{"train_examples": 203450, "image_size": 48, "crop_scale_min": 1, "num_classes": 8, "decoder_blocks_per_level": 1, "decoder_attention": false, "decoder_upsampling": "nearest_conv", "init": "trunc_normal_002", "lr": 0.001, "beta1": 0.9, "steps": 5900, "epochs": 3.7, "lr_schedule": "cosine", "weight_decay": 0.3}
Rows from block 6 of the encoder, named by matrix and row number. Rows with one number belong to one neuron. Each number is 128 + 32 x the weight over its row's rms, rounded and kept within 0 to 255. All counts start at 0. After the name is the row's rms in percent of the matrix's.
# fc1: MLP up (encoder.blocks.6.mlp.fc1.weight, 1536x256), inputs 128-255
# fc2: MLP down (encoder.blocks.6.mlp.fc2.weight, 256x1536, transposed), outputs 128-255
fc1.1111 059 [115  97 147 107 135 104 148 107 112 103 169 132 128 105  95 134 149  97 128  86  91 103 138 129 141  78 197 141 173 154 128  70 200  11  96 101 164 102 123 105 101 135  86 147 104 165 106  90 178 166 166  42 100 112  86 105  95 104  90 130  87  46 112 113 113 141 110 111 126 116  97 109  39 134 142 115 139  83 110  66 133  92  73 122 104 114  95 137 137 125  97 180 115 103 172 143 107 134 131 151 106  78 120 120  89 159 149 117 107 135 144 100  90 108 106 184 109 124 101 154 206  86 119  82 190 169 107 117]
fc2.1111 034 [116  92 149 182 118 133 129 142 118 126 109 124 167 115 152 142 140 135 117 136 185 144 109 119 132  98 103 199  92 157 195  94  96 140 145 138 188 142 108 158 104 166 192 151 107 123 198  98 112 178  88 122 182 135 118 114 121 132 100 127 109 121 132 109  76 122 146 103 110 114 153 129 114 131 132 106 218 138 124 128 151 110 168 176 153 120  58 100 120 127 159  34 152 118  72 191 157 119 129 188 126 100 179 142 111 107 153 140  88 166 180 153 181 129  83 121 124 175 121 127 198  77 107 149 105 147 120 126]
fc1.1112 080 [174 116 192 138 110  75 127 117 125 125 198 122 157  97 122 114 151 143  64  73  81 117  96 114 173  85 135 124 134  71 174 107 127 110 136 110 122 125 140 117  57 105  97 135 138 167  95 126 162 177 150  75  77  91  77 105 150 125  80 104 108 129  94 167 105 128 129 126 103  96  82 109  98  93  93 135 126 110 119  66 114 145 111 114 124 148 115  82 108 102 135 184  65 147 127  85 111 124 153 115 157  59 147 119 126 128  70 122 115  55 140 101 103 115 165 148 153  84 107 134 198 112  68 106 142 152 147 109]
fc2.1112 055 [147 145 135 115  56 116 147 134 147 111 129  86 128 130  99 107 106 151 145 156 144 157 110 103 169  96 132 109 163  73 162 148  76  96 108 181 108 141 118 100 107  68 177 139 128 113 103 101 142 167 125 154  44 112 105 164 121 105 101 117 144 110 228  89 115 127  81  96 106 108 160 139 120 111 117  61 147  94 123 122 154  89 169 155 125 116 137 116  18 146  61 121 123 153 157 125 138 126  73 153 175 113 142 177 199 154 172 144 141 154 161 126 144 143 110 124 130 157 137 177 172 102 126 130 126 148 115  77]
fc1.1113 058 [122  86 139 130 143 104 165 117 111 161 148  63 167 105 109 150 106 179 108 112 127 120  98 114 103  94 114 121 153  92 193 118 130 111 141 129 118  95 150  53 125 137 137 155  88 152  68 128 132 171 191  69  88  75  84  66 140 105  95 124  82 109 103  88  99 168  99 172  80 120 101 146 114  74 158 116 142 166 107  77 181 137 117 130 134 140 143 101  90  92 116 182  88 124 149  86  75  83 164 129 115  91 116 120 101 165 141 118 117 118 161 124 118  68 130 139 132  79 118 144 146 126  87 133 176 171 134 112]
fc2.1113 034 [118 105 114 115 160 126 126  70 194 125 150  93 160 136  95 117 153 125 226 133 156 108 119 143 134 187 164 173 167 153 152 140  65 153 156  70  93 154 138 103 125  68  90  98 150 197 139  84 110 104 135 130  92 112  83 137 189 118  94  62 112 106  82  95 138 135 150  96  90 148 125 164  95 134  71  90  51 155 103  95 120  87 128 163 148 128 141 185 102 105  62  99 188 147 155 166 112 100 107 151 137  77 120 164 154 141  99 167 137 180 160 144 114  87 171 136 131 105 120 112 133 142 167 130  77 107 125  84]
fc1.1114 104 [152  90  97  59 144  85 130  58 133 129 126 188 120 152 119 167 174 158 130  90 131 119 137 141 132 149 116 117 145 120 133  71 170  95  88 103 138 145 141 107 156  86  83 102 125 139 116 175 106 142 152  96  66 134 141  95 182 108 127  74 167 191 100 163 102 135 104 135 126  64  68 136 124 139  89 111 130 128 100 101  72  17 124 115 127  84 128 130 112  89 189 212 134 133 112 169 102  74 188 115  60 110 100 116 156 130  95 148 136 150 141 131 119 103 150 127 146  59 104 125 140 152 129 109 118 114 172 120]
fc2.1114 101 [128 150 143 143  87  94 114  75 172  85 191  92 118 142 101 109 122 146 128 162 118 138 133  91 150  98  91 177 140 114 145 137  82  90 152 144 122 128 142 141  98 120 171 106  94 168 153 147 141 127 142 166 113 134 104 107  79  76 134  56 129 115 176 150  95 164  78  98  78 155  98 125  99  87 103 129 150 155 170 143 193 157 168 160  90 119  86 133 113 121  96 174 168  96 149 121 131 141 132 154 128  83 143 119 114 101 120 180  40 156 201 136 165 137  98  93 132 102  64 150 126 117  94 192  92 137  97 100]
fc1.1115 118 [168 143 111 135 146 142 125 190 119 175 147 156 111 111 116  96 135 100 109  86  78 141  70  75 167  75 138 193 208 144  72  78 149  89 152 150 165 123 117  97 153 106 157 129 145 123 133 115 186 128 158 129 141  91 153 103 169 164 169 122 174 132 201 151  84 121 136 108 128 156 107 164  88 149 158 149  89  82 157  68 174 141 160  72 144 152  94  99 165 159 139 163 146 163 125 133  79 146 143 107 150 131 101 103  91  85 145  63 137 118 121 120 159 187  92 115 136 140 139 130 115 101  54 152 157 142 127 137]
fc2.1115 123 [128 167 157 154 108  90 150 118 102 127 105 144  76 128 126 177 154 111  86  99 152  81 140  88 141 155 141 111 150  89 125 152 160 168  91 147  71  59 179 114 160 103 133 150 161  54 115 172 121 129 123  93  61 105 163 149 161 132 164 136 135 153 151 121 101 112 161 125 154  53 140 149 145 133 125 120 127 136 133 143  89 106 157 147  72  85 139 141 128 115 161 134 116 154 145 116 154  85 111 159 108 165 111 139 196 163 127 143 111 126 121 129  79 109  64 190 106 136 153 101 152 139  94 149 174  39 136 120]
fc1.1116 118 [112  90 163 121 112 133  97 158 111 142 153 131 151 161  89 154 192 101 109 144 126  99  56  79 164  87 188 192 169 157 188 132 159 138 111 127 132 146 119 126  78 127 138  94  71 172 138  92 186 185 117 120 148  75  93 119 164 135  71 129 146 114 137 117 107 174 128 160  76 164 145 113 100 147 106 123 116 134 154  81 135 132 136 127 136 131 101  90  67 117  72 129 124 101 117 145 141 120 189 175 140 118 178  95 144 164 149 111 167  88 178 111 135 119 121 175 102 145  96 149 120 124 101 158  84 156 151 112]
fc2.1116 140 [ 89  80 100 145 148 167 140 157 162 136 168  52  95 113  76 151 135 184 153 132 168 145  80  75 134 100 143 160 169 141 142 136  96 145 141 154 129 140 134  96 132 109 163 138 105 168 111 112 145 155  92 123 108 137 102 137  87  99  88 162  88  61 181 134  91 167 120 120 102  95 167 143 114 131 105 126 175 148 108 103 136 103 152 158 147 124 116 124  99 113 132  67 128 166 179  95 104  81  89 184 107 173  57 147 163 156 183 130 156 144  97 180 165 162  80 152 117 164 138 106 173  89 120 168 149  94  53  97]
fc1.1117 081 [156 111 153  85 140 135 126 138 122 110 149 104 167  93  92 166 202 163 110  84  66 106  95 142 146  93 153 135 162 113 154 140 138  78 133 104 195 106 146  70 145 130 136 121  77 141 124  79 125 155 143  83 110 129 111 115 154 136  90 128  90 168 107 141 127 141  81 164  79 118  66 117 140 127  86  96 155 152 113 105 117 123 106 121 149 105  67 110 104  98 108 152  75  95  78 105  44 148 156 157 132  93 151  56  94 125 112 125  94 126 157  74 168  98 164 173 122 127 111 116 138  99 133 146 133 166 133 107]
fc2.1117 061 [154 130 171 150 146 122 172 128 164 123 128 101 140 113  90 152 162 142 180 131 102  80 109  53 141  85 114 209 153 124 105 100 133 102 149  98 157 106 109 111 113 162 144  79  73 144 169  99 174 148 152 103 106  84  86  97 115 155 103 116 170  97 177 103  74 183 153 135  87  99 171 182 152 122 115  84 168  90 150 111  88 108 125 176 110 119 116 102 116 125 126 127 125 139  76 107  94 133 111 178 109 126 159 135  81 200 145 130 118 118 177 147 169 112 161 117 114 136 144 122 187  93  97 137  90  88 101  91]
fc1.1118 087 [110 127  98 129 167  89 138 111 132 123 216 111 147  77  84 165 103 129 106 106  89 126 156 138 164 127 173 161 138 115 119 129 141 171 101  89 117  95 105  54 140 103  89 136  92 161 112 127 123 126 119  75 131  62  69  90 150 129  74 102 102 110  97 177  69 154 136  95 112  66 110 133  79 141  88 133 115 107  98  90 126  89 122 115 137 101  82  72  84  33 176 159  96 123 138 131 121 153 168 102 107  61 122 104 126 107 117 110 176 130 140 134 152  75 171 114 199 120 143 145 165 109 113 121 184 176 187 134]
fc2.1118 081 [181 132 180 134  88 117 208 128 139 104  91 134  92  93 124  98 117 160 133 131 170 149 173 100  71  62  94 216 149 149 117  69  97  89 150 185 177 143 132 102 175 158 182 110  96 126 159 136 158 173 149 199 188 198  97  81 115 127 119 139 144 155 170 152 154  80  80  80  89 148 141  65 103 118 150 101 145  96 130 108 143 125 114 138 102 163 131 122 116 164 140  97 162 104 107 120 145  97 111 170 114 165 160 172 138 127 113 120  74 108 157 165 163 154  97  69  82 130 130 113  97 111  83 126 133 118 119  96]
fc1.1119 083 [165  90 123 123 161  81 110  97 105  94 168 120 163 103 109 137 140 175 115  88  84 155  87 165 145 135 117 130 112 135 133 127 138 110  99  87 124 127 127 113  90 168  78 156  95 149  80 113 153 145  96  73  72 122  93  97 123 127  94  92 158 163  87 161  76 186  88 148 110  79  93 131  84 127  68 107 136 135  75 124 151  75  45 114 107 136 129  64 114 108 163 168  75  97 102 109 117 150 153 110 114 116 134  94 102 158  83  91 145  87 132 103 128 107 176 129 122  98 106 126 136 117 108 127 139 233 164 144]
fc2.1119 070 [147 191 163 182 122 126 179 114 173 105 104 112 125 123 160 128 136  96 177  97 148 116 152 130  87  84 106 142 129  97 106  56 108 104 138 129 118 154 165 130 142 117 151  54 124 145 148 149 163 132 124 160 135 120  93 125 115 105  67 111 209 108 110 159 109 105 173  61  99 185  89 140 123 139 145 115 115 144 120 134 125 106 130 156 186 127 160 110  69 131 148 127 125 154 122 105 113 128  84 134 128 119 134  82 121 113  96 121 118 118 122 128 107 113 104  94 125 108 193 121  38   3 117 149 125 127 122 209]
fc1.1120 117 [164 137 122  99 188 142 161 119 166 120 107 160 180 152  90 145  84  91 187 113  93  72 171 125 131  76 157 144 136 123 128 114 103 137 145  46 134 142 135 130 155 175  44 107 128 119 141 124 108 127  80  83 151 108  45 100 121 132  91  90 143 123 128 169 136 121 134 169  69 140 111 164  99 128 137 114 101  95 138  69 147 132 125 124 124 105 117 155 140 147 168 127 149  29 132 136  72 122 127 153 117  35 182 119  26 144 135 139 112 144 165 119 123 126 140 108  98  55 106 157 106 140 143 132  77 165 141 139]
fc2.1120 113 [189 144  69  82 112 146 164 112 167 151 148 143 123 108 162 166  27  94 132  75 160 183 132 141 158 148 121 102 119 117  96 142  84 148  95 157 108 108 124 125 135 155 144 148 118 157 122 104  83 109 139  97 133 179 142  94 130 118 142 143 121 144  74  96 110  61 167  76 134 130 134  93 152 164 110 142  69  95  98 153 119  99  73 110 139 131 130 135 177 108 136  85 156 152 116 156 149 127  99  70 111 170  77 135 172 124  97 123 148 144  67 158 100 144 128 131 136 144 157 150 130 152 134  60 115 136 155 171]
fc1.1121 057 [168 118 128 111 166  98 112 103 128 126 188 109 158 121 120 155 193 125 142  78  66 139  84 166 119 134 160 145 145 113 121 128 125 126 101  74 129 114  87 116 109 173  95 100 151 163  77 106 137  82 111  46 129  83 100 139 148 118  95  91 103  91  77 116 151 179 161 141 137 109  89 133  87  86 166 148 133 109 102 106 123 100 135 128 125 128 110 128 124 122 105 161 121  79 137 109  52 130 160 115 117 109 125  84 133 153 105  92 114 124 163 115 104  64 135 176 150  56 106 147 139 116 114  97 125 205 115 154]
fc2.1121 040 [123 161 131 153 116  82 109 193 170 110 130  81 126 206 118 127 140 165 138 183 132 135 103 133 103 105  99 155 131 170 144  86  97 128 132 169 136 167  77 160  75 134 158  83  93 132 170  87 146 171  95 185 134 156 103 123 119 167  96 110 106  78 154  67 105 122 136 138  98  85 138 134 128 125 168 124 177 166 207 159 115 170 213 104  76 158  67 130 166 190  85  68 131 164 124 130 108 173 114 130 117 147 111 121 113 104 197 137  71 141 106 161 181 159 132  99 102 126  80 126 121 167 137 134 147 143  71 136]
fc1.1122 059 [184 135 148 142 158 114 191 125 114 145 175  96 137 118 104 144 174 162 145  43  49  97 146 115 130 156 173  82 123 114 113 105 176 159 163  89 156 107 131 136  99 120 107 119 155 174  86  92 156 110 188 111 108  90  75 102 147 179  92 113 153 118 136 163  79 172 114 123  99  99  97 179 134 137  82 147  94  74  99  80 115  77 134 143 119  62  82 117 147 102 126 163  90 124 135 121 132 122 127  86 107 106 105  70 114 123 125 107 138 147 185 115 114  90 171 143 148  93 133 143 180  86 142 161 185 208 146 182]
fc2.1122 039 [ 76 150  99 133 105 164 125 141 120 158 159 141 118 112 139 108 126 106 134 138 140  85 158 122 170  73 159 181 133 125 115 144 127 114 170 159 121 139 144  93 161 166  87 149 141 143 148 116 126 140 146 126 114  96 145 134 126 124 156 116 109 141 187 178 197 147  82 184 120 134 130 182 123  94 129 131 112 134 106 141  53 130 152  90 110 132  80 133 139 123 128  84 134 141 155  83 137 140 121 123 113 151 133 132 185 145 205 163 136 155  78 128 123 115  56  88 108 125 180  80  96 101 164 120  94  99 122  74]
fc1.1123 110 [154 105 110 160 197 103 113  51 122 104 219 141 117  98  96  98 151 148 157  96  78 103 116 141 143 109 161 138 121  77 137  96 153 100 104  72  97 145 113 101 117 140 117 144 131 195 118 165 139 139 128 121  50  95 122  96 126  92 142  72 114 103 129 147 107 187  98 106 141  89 115 103 133 198  56 105 154 126 110 119 170  96 100 135 125 106 157 111  71 104 109 139  29 118 113 127 130 169 111 122 124  96 116  99  60 113 128 113 152 130 147 114 155  60 152 127 154 123 137 100 149  91 102 113 154 153 145 150]
fc2.1123 097 [ 94 137 149  95  94 142 116 173  87 110 105 130  44 127 106 167 179  78 118 134 172 127 123  92 157 115 137  85 119 143 113 128 108 132 148 123 127 132 157  85 154 104 131 102 138  92 114 180 158  91  79 169 131 151 156 129  95 118 162 144 140 110 146 129 109 121 154 110 150 142 149 168  87  94 129 150 164 141 135  89 108 142 158 134 132 148  48 155 134 146 199  61 161 144 140 104 129  86  66 189  94 154  63 125 148 140 104 126  97 159 117 157 177 177  97 126 151 103  81 134  40 116 133 214  75  50 114 157]