config.yaml
model: "segmentation model"
num_classes: 8
encoder_arch: "mlp_mixer"
encoder_activation: "relu"
encoder_parallel_block: false
encoder_inner_norm: false
encoder_conv_stem: true
encoder_width: 256
decoder_blocks_per_level: 1
decoder_attention: false
decoder_upsampling: "nearest_conv"
optimizer: "adamw"
learning_rate: 0.001
lr_schedule: "cosine"
Rows from block 5 of the encoder, named by matrix and row number. Rows with one number belong to one neuron. Each number is 128 + 24 x the weight over its row's rms, rounded and kept within 0 to 255. All counts start at 0. Numbers have three digits each. After the name is the row's rms in percent of the matrix's.
# fc1: MLP up (encoder.blocks.5.mlp.fc1.weight, 1536x256), inputs 43-85
# fc2: MLP down (encoder.blocks.5.mlp.fc2.weight, 256x1536, transposed), outputs 43-85
fc1.1271 061:103125115063110116142177115119121195105116111136160151118124103125118156172123099153151136104117114138116145136113132097119072110
fc2.1271 043:128161123109134130152172093112161097133177085123131091152103165151126143144123117083172129162093137131145133088115151129107141114
fc1.1272 055:081095105103086104145137124113106084110104103127150127077127110134118183154164112117122156125145109111096117142125115109151063107
fc2.1272 030:124086137139135101152085102146165114115161142150074165147108129115121107110105132117131085144158153110130158110129162146141121115
fc1.1273 125:100103119098117084126119123084155111118089129143131160118131113092114142113134127098115175127088131167149157117090138087094129111
fc2.1273 145:144058150129176115129099159127143102125146121114094133166117136097159068090079163102059069149101157155116131085135140117149121115
fc1.1274 116:154114062135071136139128108129091123146116136161079166093127134107122118165125145094143130130134127135108171154150139110137094131
fc2.1274 123:130079114124092145144091130108125127122123123139089128120110151129098107096170139142154081121104161064123146138145129102098140129
fc1.1275 110:117115082087109116100138129127105102123107100110170175095160092147109138173086108152125166128109128155104149119125110131143086134
fc2.1275 100:118144122147148174125190146103114120124159131112137095152098124135121147133132140149134132112159128113138099119089107125124121158
fc1.1276 095:136151084104089115085146111136109141125115119098165102090160141127054179164133137158122135081081092130123133144107100123124133104
fc2.1276 080:101125139107105123119174107100107117140142118113156123125138109129100176133135127166159125141119103146110155149110124087127103136
fc1.1277 064:131133120087088135128123094170112141126115109117156125130167145122114183188096100113159151087098103136136182151120105113113091102
fc2.1277 041:134155115113143150094144187101119140118107121068159171124093088126119122115110127151145122127149078152151161119089117158118133176
fc1.1278 064:092129117092112112109190109096105161108105086145152126107112118100110170154113130122151156089098136126101175108102142119109114113
fc2.1278 041:147107148144147116127125129136122147147136153092090177128113127128138138116121099131149129123197077110141134157167117112117084141
fc1.1279 100:113114086115140093102149129155072127126129095130134184094122101131126116137092134155146135139128097069102173131118158120152104156
fc2.1279 085:132143138099124132155157131127163153146149138121201113107155144106110063096112149174164145124126100134163120129112121070118099064
fc1.1280 081:143172109068065131145106129132114136124146071136141111113167120120085154145146134145113102120124103151097159146137128124127134181
fc2.1280 067:161142133128119112155139114146150131125105110133098139113136149103115129120137126105144099128088157111150093101181139127130164083
fc1.1281 105:117175068102148087110143119154109144142094123132167123086137136147106145135121129129169143093123075125102157154127114144098103142
fc2.1281 091:147140112132116125144109083151125129145124108153116170108121134089119117130115112150168155157146135137132128145143139061106137113
fc1.1282 097:115115081084103094135116115139085152157154091127139101058117161154077158128106135183147113095139073123149154154142129122140109131
fc2.1282 087:114138146140121130112137105105193144115111152096144122137100144119136135103119136194138091125095144129137157115127160077148148118
fc1.1283 088:128149131138114100123134104116122165108111132136148123082102121136078134126101084151147135138100088138089143165145169125134116146
fc2.1283 088:158088141148186140119130155150109107152157103099086135141129140111160078064108172114106135117111089115130109119086126117120117108
fc1.1284 095:110169117110127117142143117142144141130156054140149126108133124171079139137083111091169175072142087150161172137125140183147100129
fc2.1284 086:133136138160184128138080110146170098142107128147158106140091126078166112086128161096114134130114110137136147056137106083118163097
fc1.1285 095:129149142094085118132128083116133152138134139115164137055138120135121147127148099165129155125142099127108124160122122142096112124
fc2.1285 083:123140071143145124104149149135086122150109138093094120116115108096116132110076083152126121177122139134095141121137116154103137146
fc1.1286 187:134121131078092133164091113127147178139154132163163132111146139138100137138137132139147146108126110115114144148104119133115095151
fc2.1286 215:126098124142147120105099125184098106114104161108090178115152110088180144123104136118108109156140103109084106159153107135113129154
fc1.1287 106:125150080107122127110123131121100123153135100106187150107158141130139151139116144151140123128103140128070101132108099124123104126
fc2.1287 106:149157108122144149099174142133092096180136129102126128128133145098156137141108161120102108120118121116069131133131123111088106103
fc1.1288 081:140111098128105146131213113145123134134126129107183175100126104148112164184102112138145140085119119137106165125118101129124106132
fc2.1288 063:132140126119131142100184104037121132118115124101153133128143114138166118100130111133181087102093124120112143117109139156121131103
fc1.1289 171:136199128117091136128171121142093110136133117098164111120119120100136171138128101148124106132105153120088103107106101088092169089
fc2.1289 220:167150163154168120106106177144123135129082162137117144135100152102149110073124141125141102136161133135131143119138128138122140116
fc1.1290 109:140181120112123103095155097143127169152078128109176115076160098134080149141114123167159149153110124149142152102110130112116094098
fc2.1290 119:139103139144129131177078087141156142140118159166098120128096126127119073096135114148136129112143137170138133117155152084141151105
fc1.1291 084:165113089114139125138124124130097099149082108105145131134154119127129143166107131152146137087071102133136140127115120098114098133
fc2.1291 069:144158073131102154140130096122109085130127112133147123118157165120092089088107106150130169144104119142119130115147097095096122142
fc1.1292 067:126142104114085093160167093120110168140128122125144124105142117135084177178142149152121094130118088127149183160123131131125059143
fc2.1292 049:073109116144099169152122083083152135068117144133091119131081081148134165146164107139156113105147139155118093141175110092106140121
fc1.1293 080:108138145109090113101180097099114131102096128119158107098176083167136140143132150113134183138126139166146194140137155122144105124
fc2.1293 073:129098102176165094122116171162124136129135145123115121155120108151164103107115114117141118146137171130161128115126131131137109147
fc1.1294 053:135139111127097096072112082122123164127124141143150155134107133128136187138094147092184150116141127179103167128113159134140067128
fc2.1294 027:111115140110155115105147140122150133120125081118106159139146104158120130103143112105152118161111106124158147093112156114097159097
fc1.1295 135:137170132118085126157132096132124163110127130134129116103153149148107130126113104128172151141149115116121162167102092143129126161
fc2.1295 156:088141123145181093086101160134109100090122134097142144143131056130157101057086129131128144113142118127157114140117125140147128104
fc1.1296 106:136134083104112119143155106179114140135094134120147135117163153127101175153144121136132137119084128130125165126116137100150121113
fc2.1296 105:110130112135156064122109120126144197114117099137112155087101106130125116136100061141153121174111139104124141175120118101094142154
fc1.1297 104:119163106112057110143131081137103140132126125127172110067125122146088162129124105164141135123154109088118145134112117143121082129
fc2.1297 097:134122110109097111129148111146147115149099160139149134092145116138107125086124118160192157147125097162145141124133114127105111137
fc1.1298 064:120132083093097092145172108129119152115110117154152136099127140087113184161123111119120131102125111146099172143115128117130090141
fc2.1298 045:111106180162155126153132114123155120112124112160159095162111119145151100119124130123161154085107122126167131119125146114132129095
fc1.1299 139:144146122114129133138159143139112117153148118148182161101099162141087134129125148127135114141116112111136182119104073132080108151
fc2.1299 145:141142171158188131131138135113129118128156125119112086166098126124174137102117151112130131098172128126119124109121086131105112128
fc1.1300 107:126137120113100125100141129125126113131077124093136112136132111154161148137125127161141157093116136103099170122119111069153135153
fc2.1300 109:137163096141156109106135145147097110134112091115141111124131117102123126117069099099150144123157088135098123113117118109146131096
fc1.1301 071:124137116117086100121143111158123121131098118118105114101134149128095178145137145103135154095113116117099132121106129102128075122
fc2.1301 045:134105136121127135150137123155100126131112122155163105120104117102129137108092090116166176111154107142132150119115139106107119103
fc1.1302 064:102093104114103148084143091134124133114116134110144118104145099150091154181129105110159160096093098121121140080129133106132079135
fc2.1302 039:129098173121129145109129150107122102115167103093139131169122132136142152124145126146159136124183096134120118132093125152109106119
fc1.1303 104:100153131112077121108148088128129126099109105076175114134113114126079126138128116171141122102104102129126161127124137108112073083
fc2.1303 094:117147121162144103116117139157142141133126131146122184139097097130150088107120089126138114159137114059175092137117138128110160128
fc1.1304 176:114114137133130074095104119109146085131161094135136117152197115104127137133073122102115159128096127170149156097111126102107109106
fc2.1304 199:146162136101146094132129117124160115143137150113134143130186167087148120110103164095107151112077097132107155092128104158097120133
fc1.1305 063:131170118096089097100134135139116137105121122110147112109173124120105172171117098129141131146116098151131163112118147113110092097
fc2.1305 043:150134149079133124160111148115133148133116119118149167117134135080097137115153114132134137101075130103111139145143089153073134145
fc1.1306 094:100138099120116129108183099121128150099107142109140142106178088104105156158163136170146139121106136139122157146105142150142095163
fc2.1306 087:124115114135104109109117089120163161140127098112103148091119108176115126114103074160165097125134088101144143153166174137167129147
fc1.1307 059:098144142095091093105126113110166149105133088141160105097189108123114158193128110135154162120114118135142133117107128140111082108
fc2.1307 038:089117106122109111095167159120107133099123097064104146096174098154113137103093101171159119127131082129106132090101161099127142155
fc1.1308 101:130163086111125093129167138136090116103082126105147115107172115114092147162113122163148130109137123134095136131085132090110145099
fc2.1308 101:139147146154150160138113118103179101155161139115134109123111127105138143119112110116131128152145104173124139115172110083125162153
fc1.1309 075:095158104096086095094138115143134122137129101106157152124152100109098167174108107141128155124156134147109140103129159154118100109
fc2.1309 055:113155125104121113123117096098155100117130119137154122107152134103102146138070093123188168148124111133130116069111138127133110140
fc1.1310 076:121115093121100115162149101149109136109136084110130140065139154107113176170135104143148140088087126147107164101104156093122095086
fc2.1310 062:120151112105116173106130125100123150133141162158120115102147141074111099110156123128131069138121166123125139110149147099139129145
fc1.1311 063:114152104100095111105140128110118175118121101151143151107149122129128170159137084147147132151103095114120144140082172120132112105
fc2.1311 039:137111101154146142135115111104112104133120139118107160132123138106160121132119127118133121123104136107097102126110135082108151090
fc1.1312 121:119174119121135105098122117177147151115089147148136135124134124130141117135098140129146150103126094149139191096137099142119138102
fc2.1312 111:086126119158166112135088127133131141097164085113107132127087086123117105112123094165110088082182103100145126151112160122152137142
fc1.1313 075:155169120100098131135111131157099164115127098106170116072146130104118150162169127126121141120157091118118132174125135118128106118
fc2.1313 058:133046106138149151130079124129165114136107144107103105105110130109118129118142208116127123087127133163113153117127129089109152100
fc1.1314 150:128164146114123143129116143112129118122141055142149101174125122169106154146106153105150189135147112146132138103136112141142113115
fc2.1314 179:165117136116148150155144092145133129159139103137133106125114168111133097085131113078142156135160135151107147162133146140146098113
fc1.1315 074:089137094111085111141135128158126134118092095116163120096156086104097169140112141151135110093085089096109132142108133083152106129
fc2.1315 054:111096140181141121161143114118092085097132152102099097162118125160156105124126137125144090118103130113131124129125156112151160147
fc1.1316 075:133128095118093104091159133147098170101105121120122116070116126146071182163084113156138160078095131120110136149112127137146099113
fc2.1316 059:128085176144161144129174110103133120107152150137112146149078156140150119109158168124143103124083139156136160149106097137105111150
fc1.1317 098:119156105100107109112138135109122145131080085113160119086143104115113128128113111175146158113119102165141155123122127127104113116
fc2.1317 081:140098112127166097108103154169130148134124111113095164149126096128129087129108108140096091142129113151168146144106154131126143126
fc1.1318 092:106168099099105114125102132129106116131069112155128147129176118146111163159092139144173147123090107157089119158106173153143115142
fc2.1318 070:136128128104136121140125154195124160109140113108135140128148147105161137095127165132154110155141129123145130129097093145093092115
fc1.1319 179:085143123137120106125118036145158155108111121133131120093124106149125117119131106164127151132118118157125121108130179126146137119
fc2.1319 182:170102119112113176162129125135114121180189108125122155118137208129127133162147163120134140111103161103117092142135129111118119131
fc1.1320 087:123136125080073062127100095132131127118150112114164133132155135121100176168137119116128106107086120121132149152123139109164090132
fc2.1320 082:142088124118136148133125132119158145154136146113105142105116121145134097110122146108099132156158120160153149071094143146131121154
fc1.1321 077:108144112102091101126150078145130147115086128146135114117131116129084163181139131150135142121079129107126154140093122137132092139
fc2.1321 058:090157110158151101100098159087127144098141082093121154104121131141176117077080097143158112126082129107109154086116127142126126147
fc1.1322 177:124193122117104097147154089147130153137141118123135099091131131125088180141113071147151120114135115091132123136137115108109117087
fc2.1322 252:148148146182174141131146158134098096144112143132112126187098122113152114095117148110113101128186128134139128110120134156130153109
fc1.1323 061:103151119109097102125135104126118133105099089155110130093155122104140185185084125129174155129129125143127198135100163100141086126
fc2.1323 037:143078096113097156150143150091104084157121109105133130136156132118147106142140113122134091111074158126118124078153111080122135124
fc1.1324 094:144107128116129078066129132174128107114112108104139104127156130119122146132075118083128175147117103125124126108086156149149096117
fc2.1324 089:112151068114115136159151091140137132089110107181080151111110131119090059123128095153111137162114129152149148119127148113118161154
fc1.1325 058:102138141090081113139130116095120145116087099126163131135118103113089183168107115098113124096097129147116145158103155110154080135
fc2.1325 038:111118127125117128127129090111154111133098121135111075112136103159136066082105097157114117105111130181081117124142148076115183089
fc1.1326 082:135111072119124102114129107126144133137133114119143184124150113117127136151157125146130178120133112119154146155122137106121100130
fc2.1326 066:156060116133156111130133155152115100123144117137132105148140124108112109094128127106095147125183077187178160163082105102086096138
fc1.1327 080:115127105109091117126119079129102111114085121131129115136145108186136187150057083149154128117107156125108146101107119106153081120
fc2.1327 063:163097145117140162145121141129134092154156110116121111133103176102142146129122179116122123126133120151094146111112156078127094103
fc1.1328 080:130134108110107119158170124123111173128147088103162112096114122108103166169126097145163167120104098148124160168088141127145080081
fc2.1328 066:127158133097114143131133112120134126142111107137173113097134118153105125122090119137175181127100076155120180117127126132148142131
fc1.1329 089:110139107090061124122184110149096139127139128164159141115128116154122169167096139146169160132107145113102190136115126120127113150
fc2.1329 065:134113147128153150156131151083143153137155122074097124117121134156144116098108134158130137126114116104142110110110153106149115108
fc1.1330 083:114117150075135108140128099136144116139146098178143127149128122181131164137122111112160169154057153112147127134118119144137096133
fc2.1330 075:120158128101102121138133102140139128125142124153190134082146137139089176155118131142165149106159092151110141140084113177113110124
fc1.1331 174:140136137115104101142116080094144111137159110164141123132160145126104147129117113132137156120112116104138121140127109133114082157
fc2.1331 196:107115085140163133074128143176114108105085129104090159117129087121168131149116136087109125171122129117099100135130120151119134115
fc1.1332 095:117119120104104109147119095114109132117169103128149137101135126118080137141107106149167126114108115180113121133132164112144162126
fc2.1332 094:151078175147193126126137166129135152148136164110087139148101130129179111094160156155144101111128152077178119146091112106123143118
fc1.1333 176:133125142086090115141104145103132175132147127136138140128151117094085149137183142162150120096116135108135181185130129111123115108
fc2.1333 215:162127170114134147121112140127152144126155095122147132147141146107137121117145182087109079070138096141087127122170124125121117130
fc1.1334 174:144137142145115140127163127143139153134102146106162123107150129132100151132140116158089128131153132114163163132110098136109091145
fc2.1334 191:135120178142145134113129157137143114122124176121147098157117113144161133117159160115131153102127130167121157142098113148133126100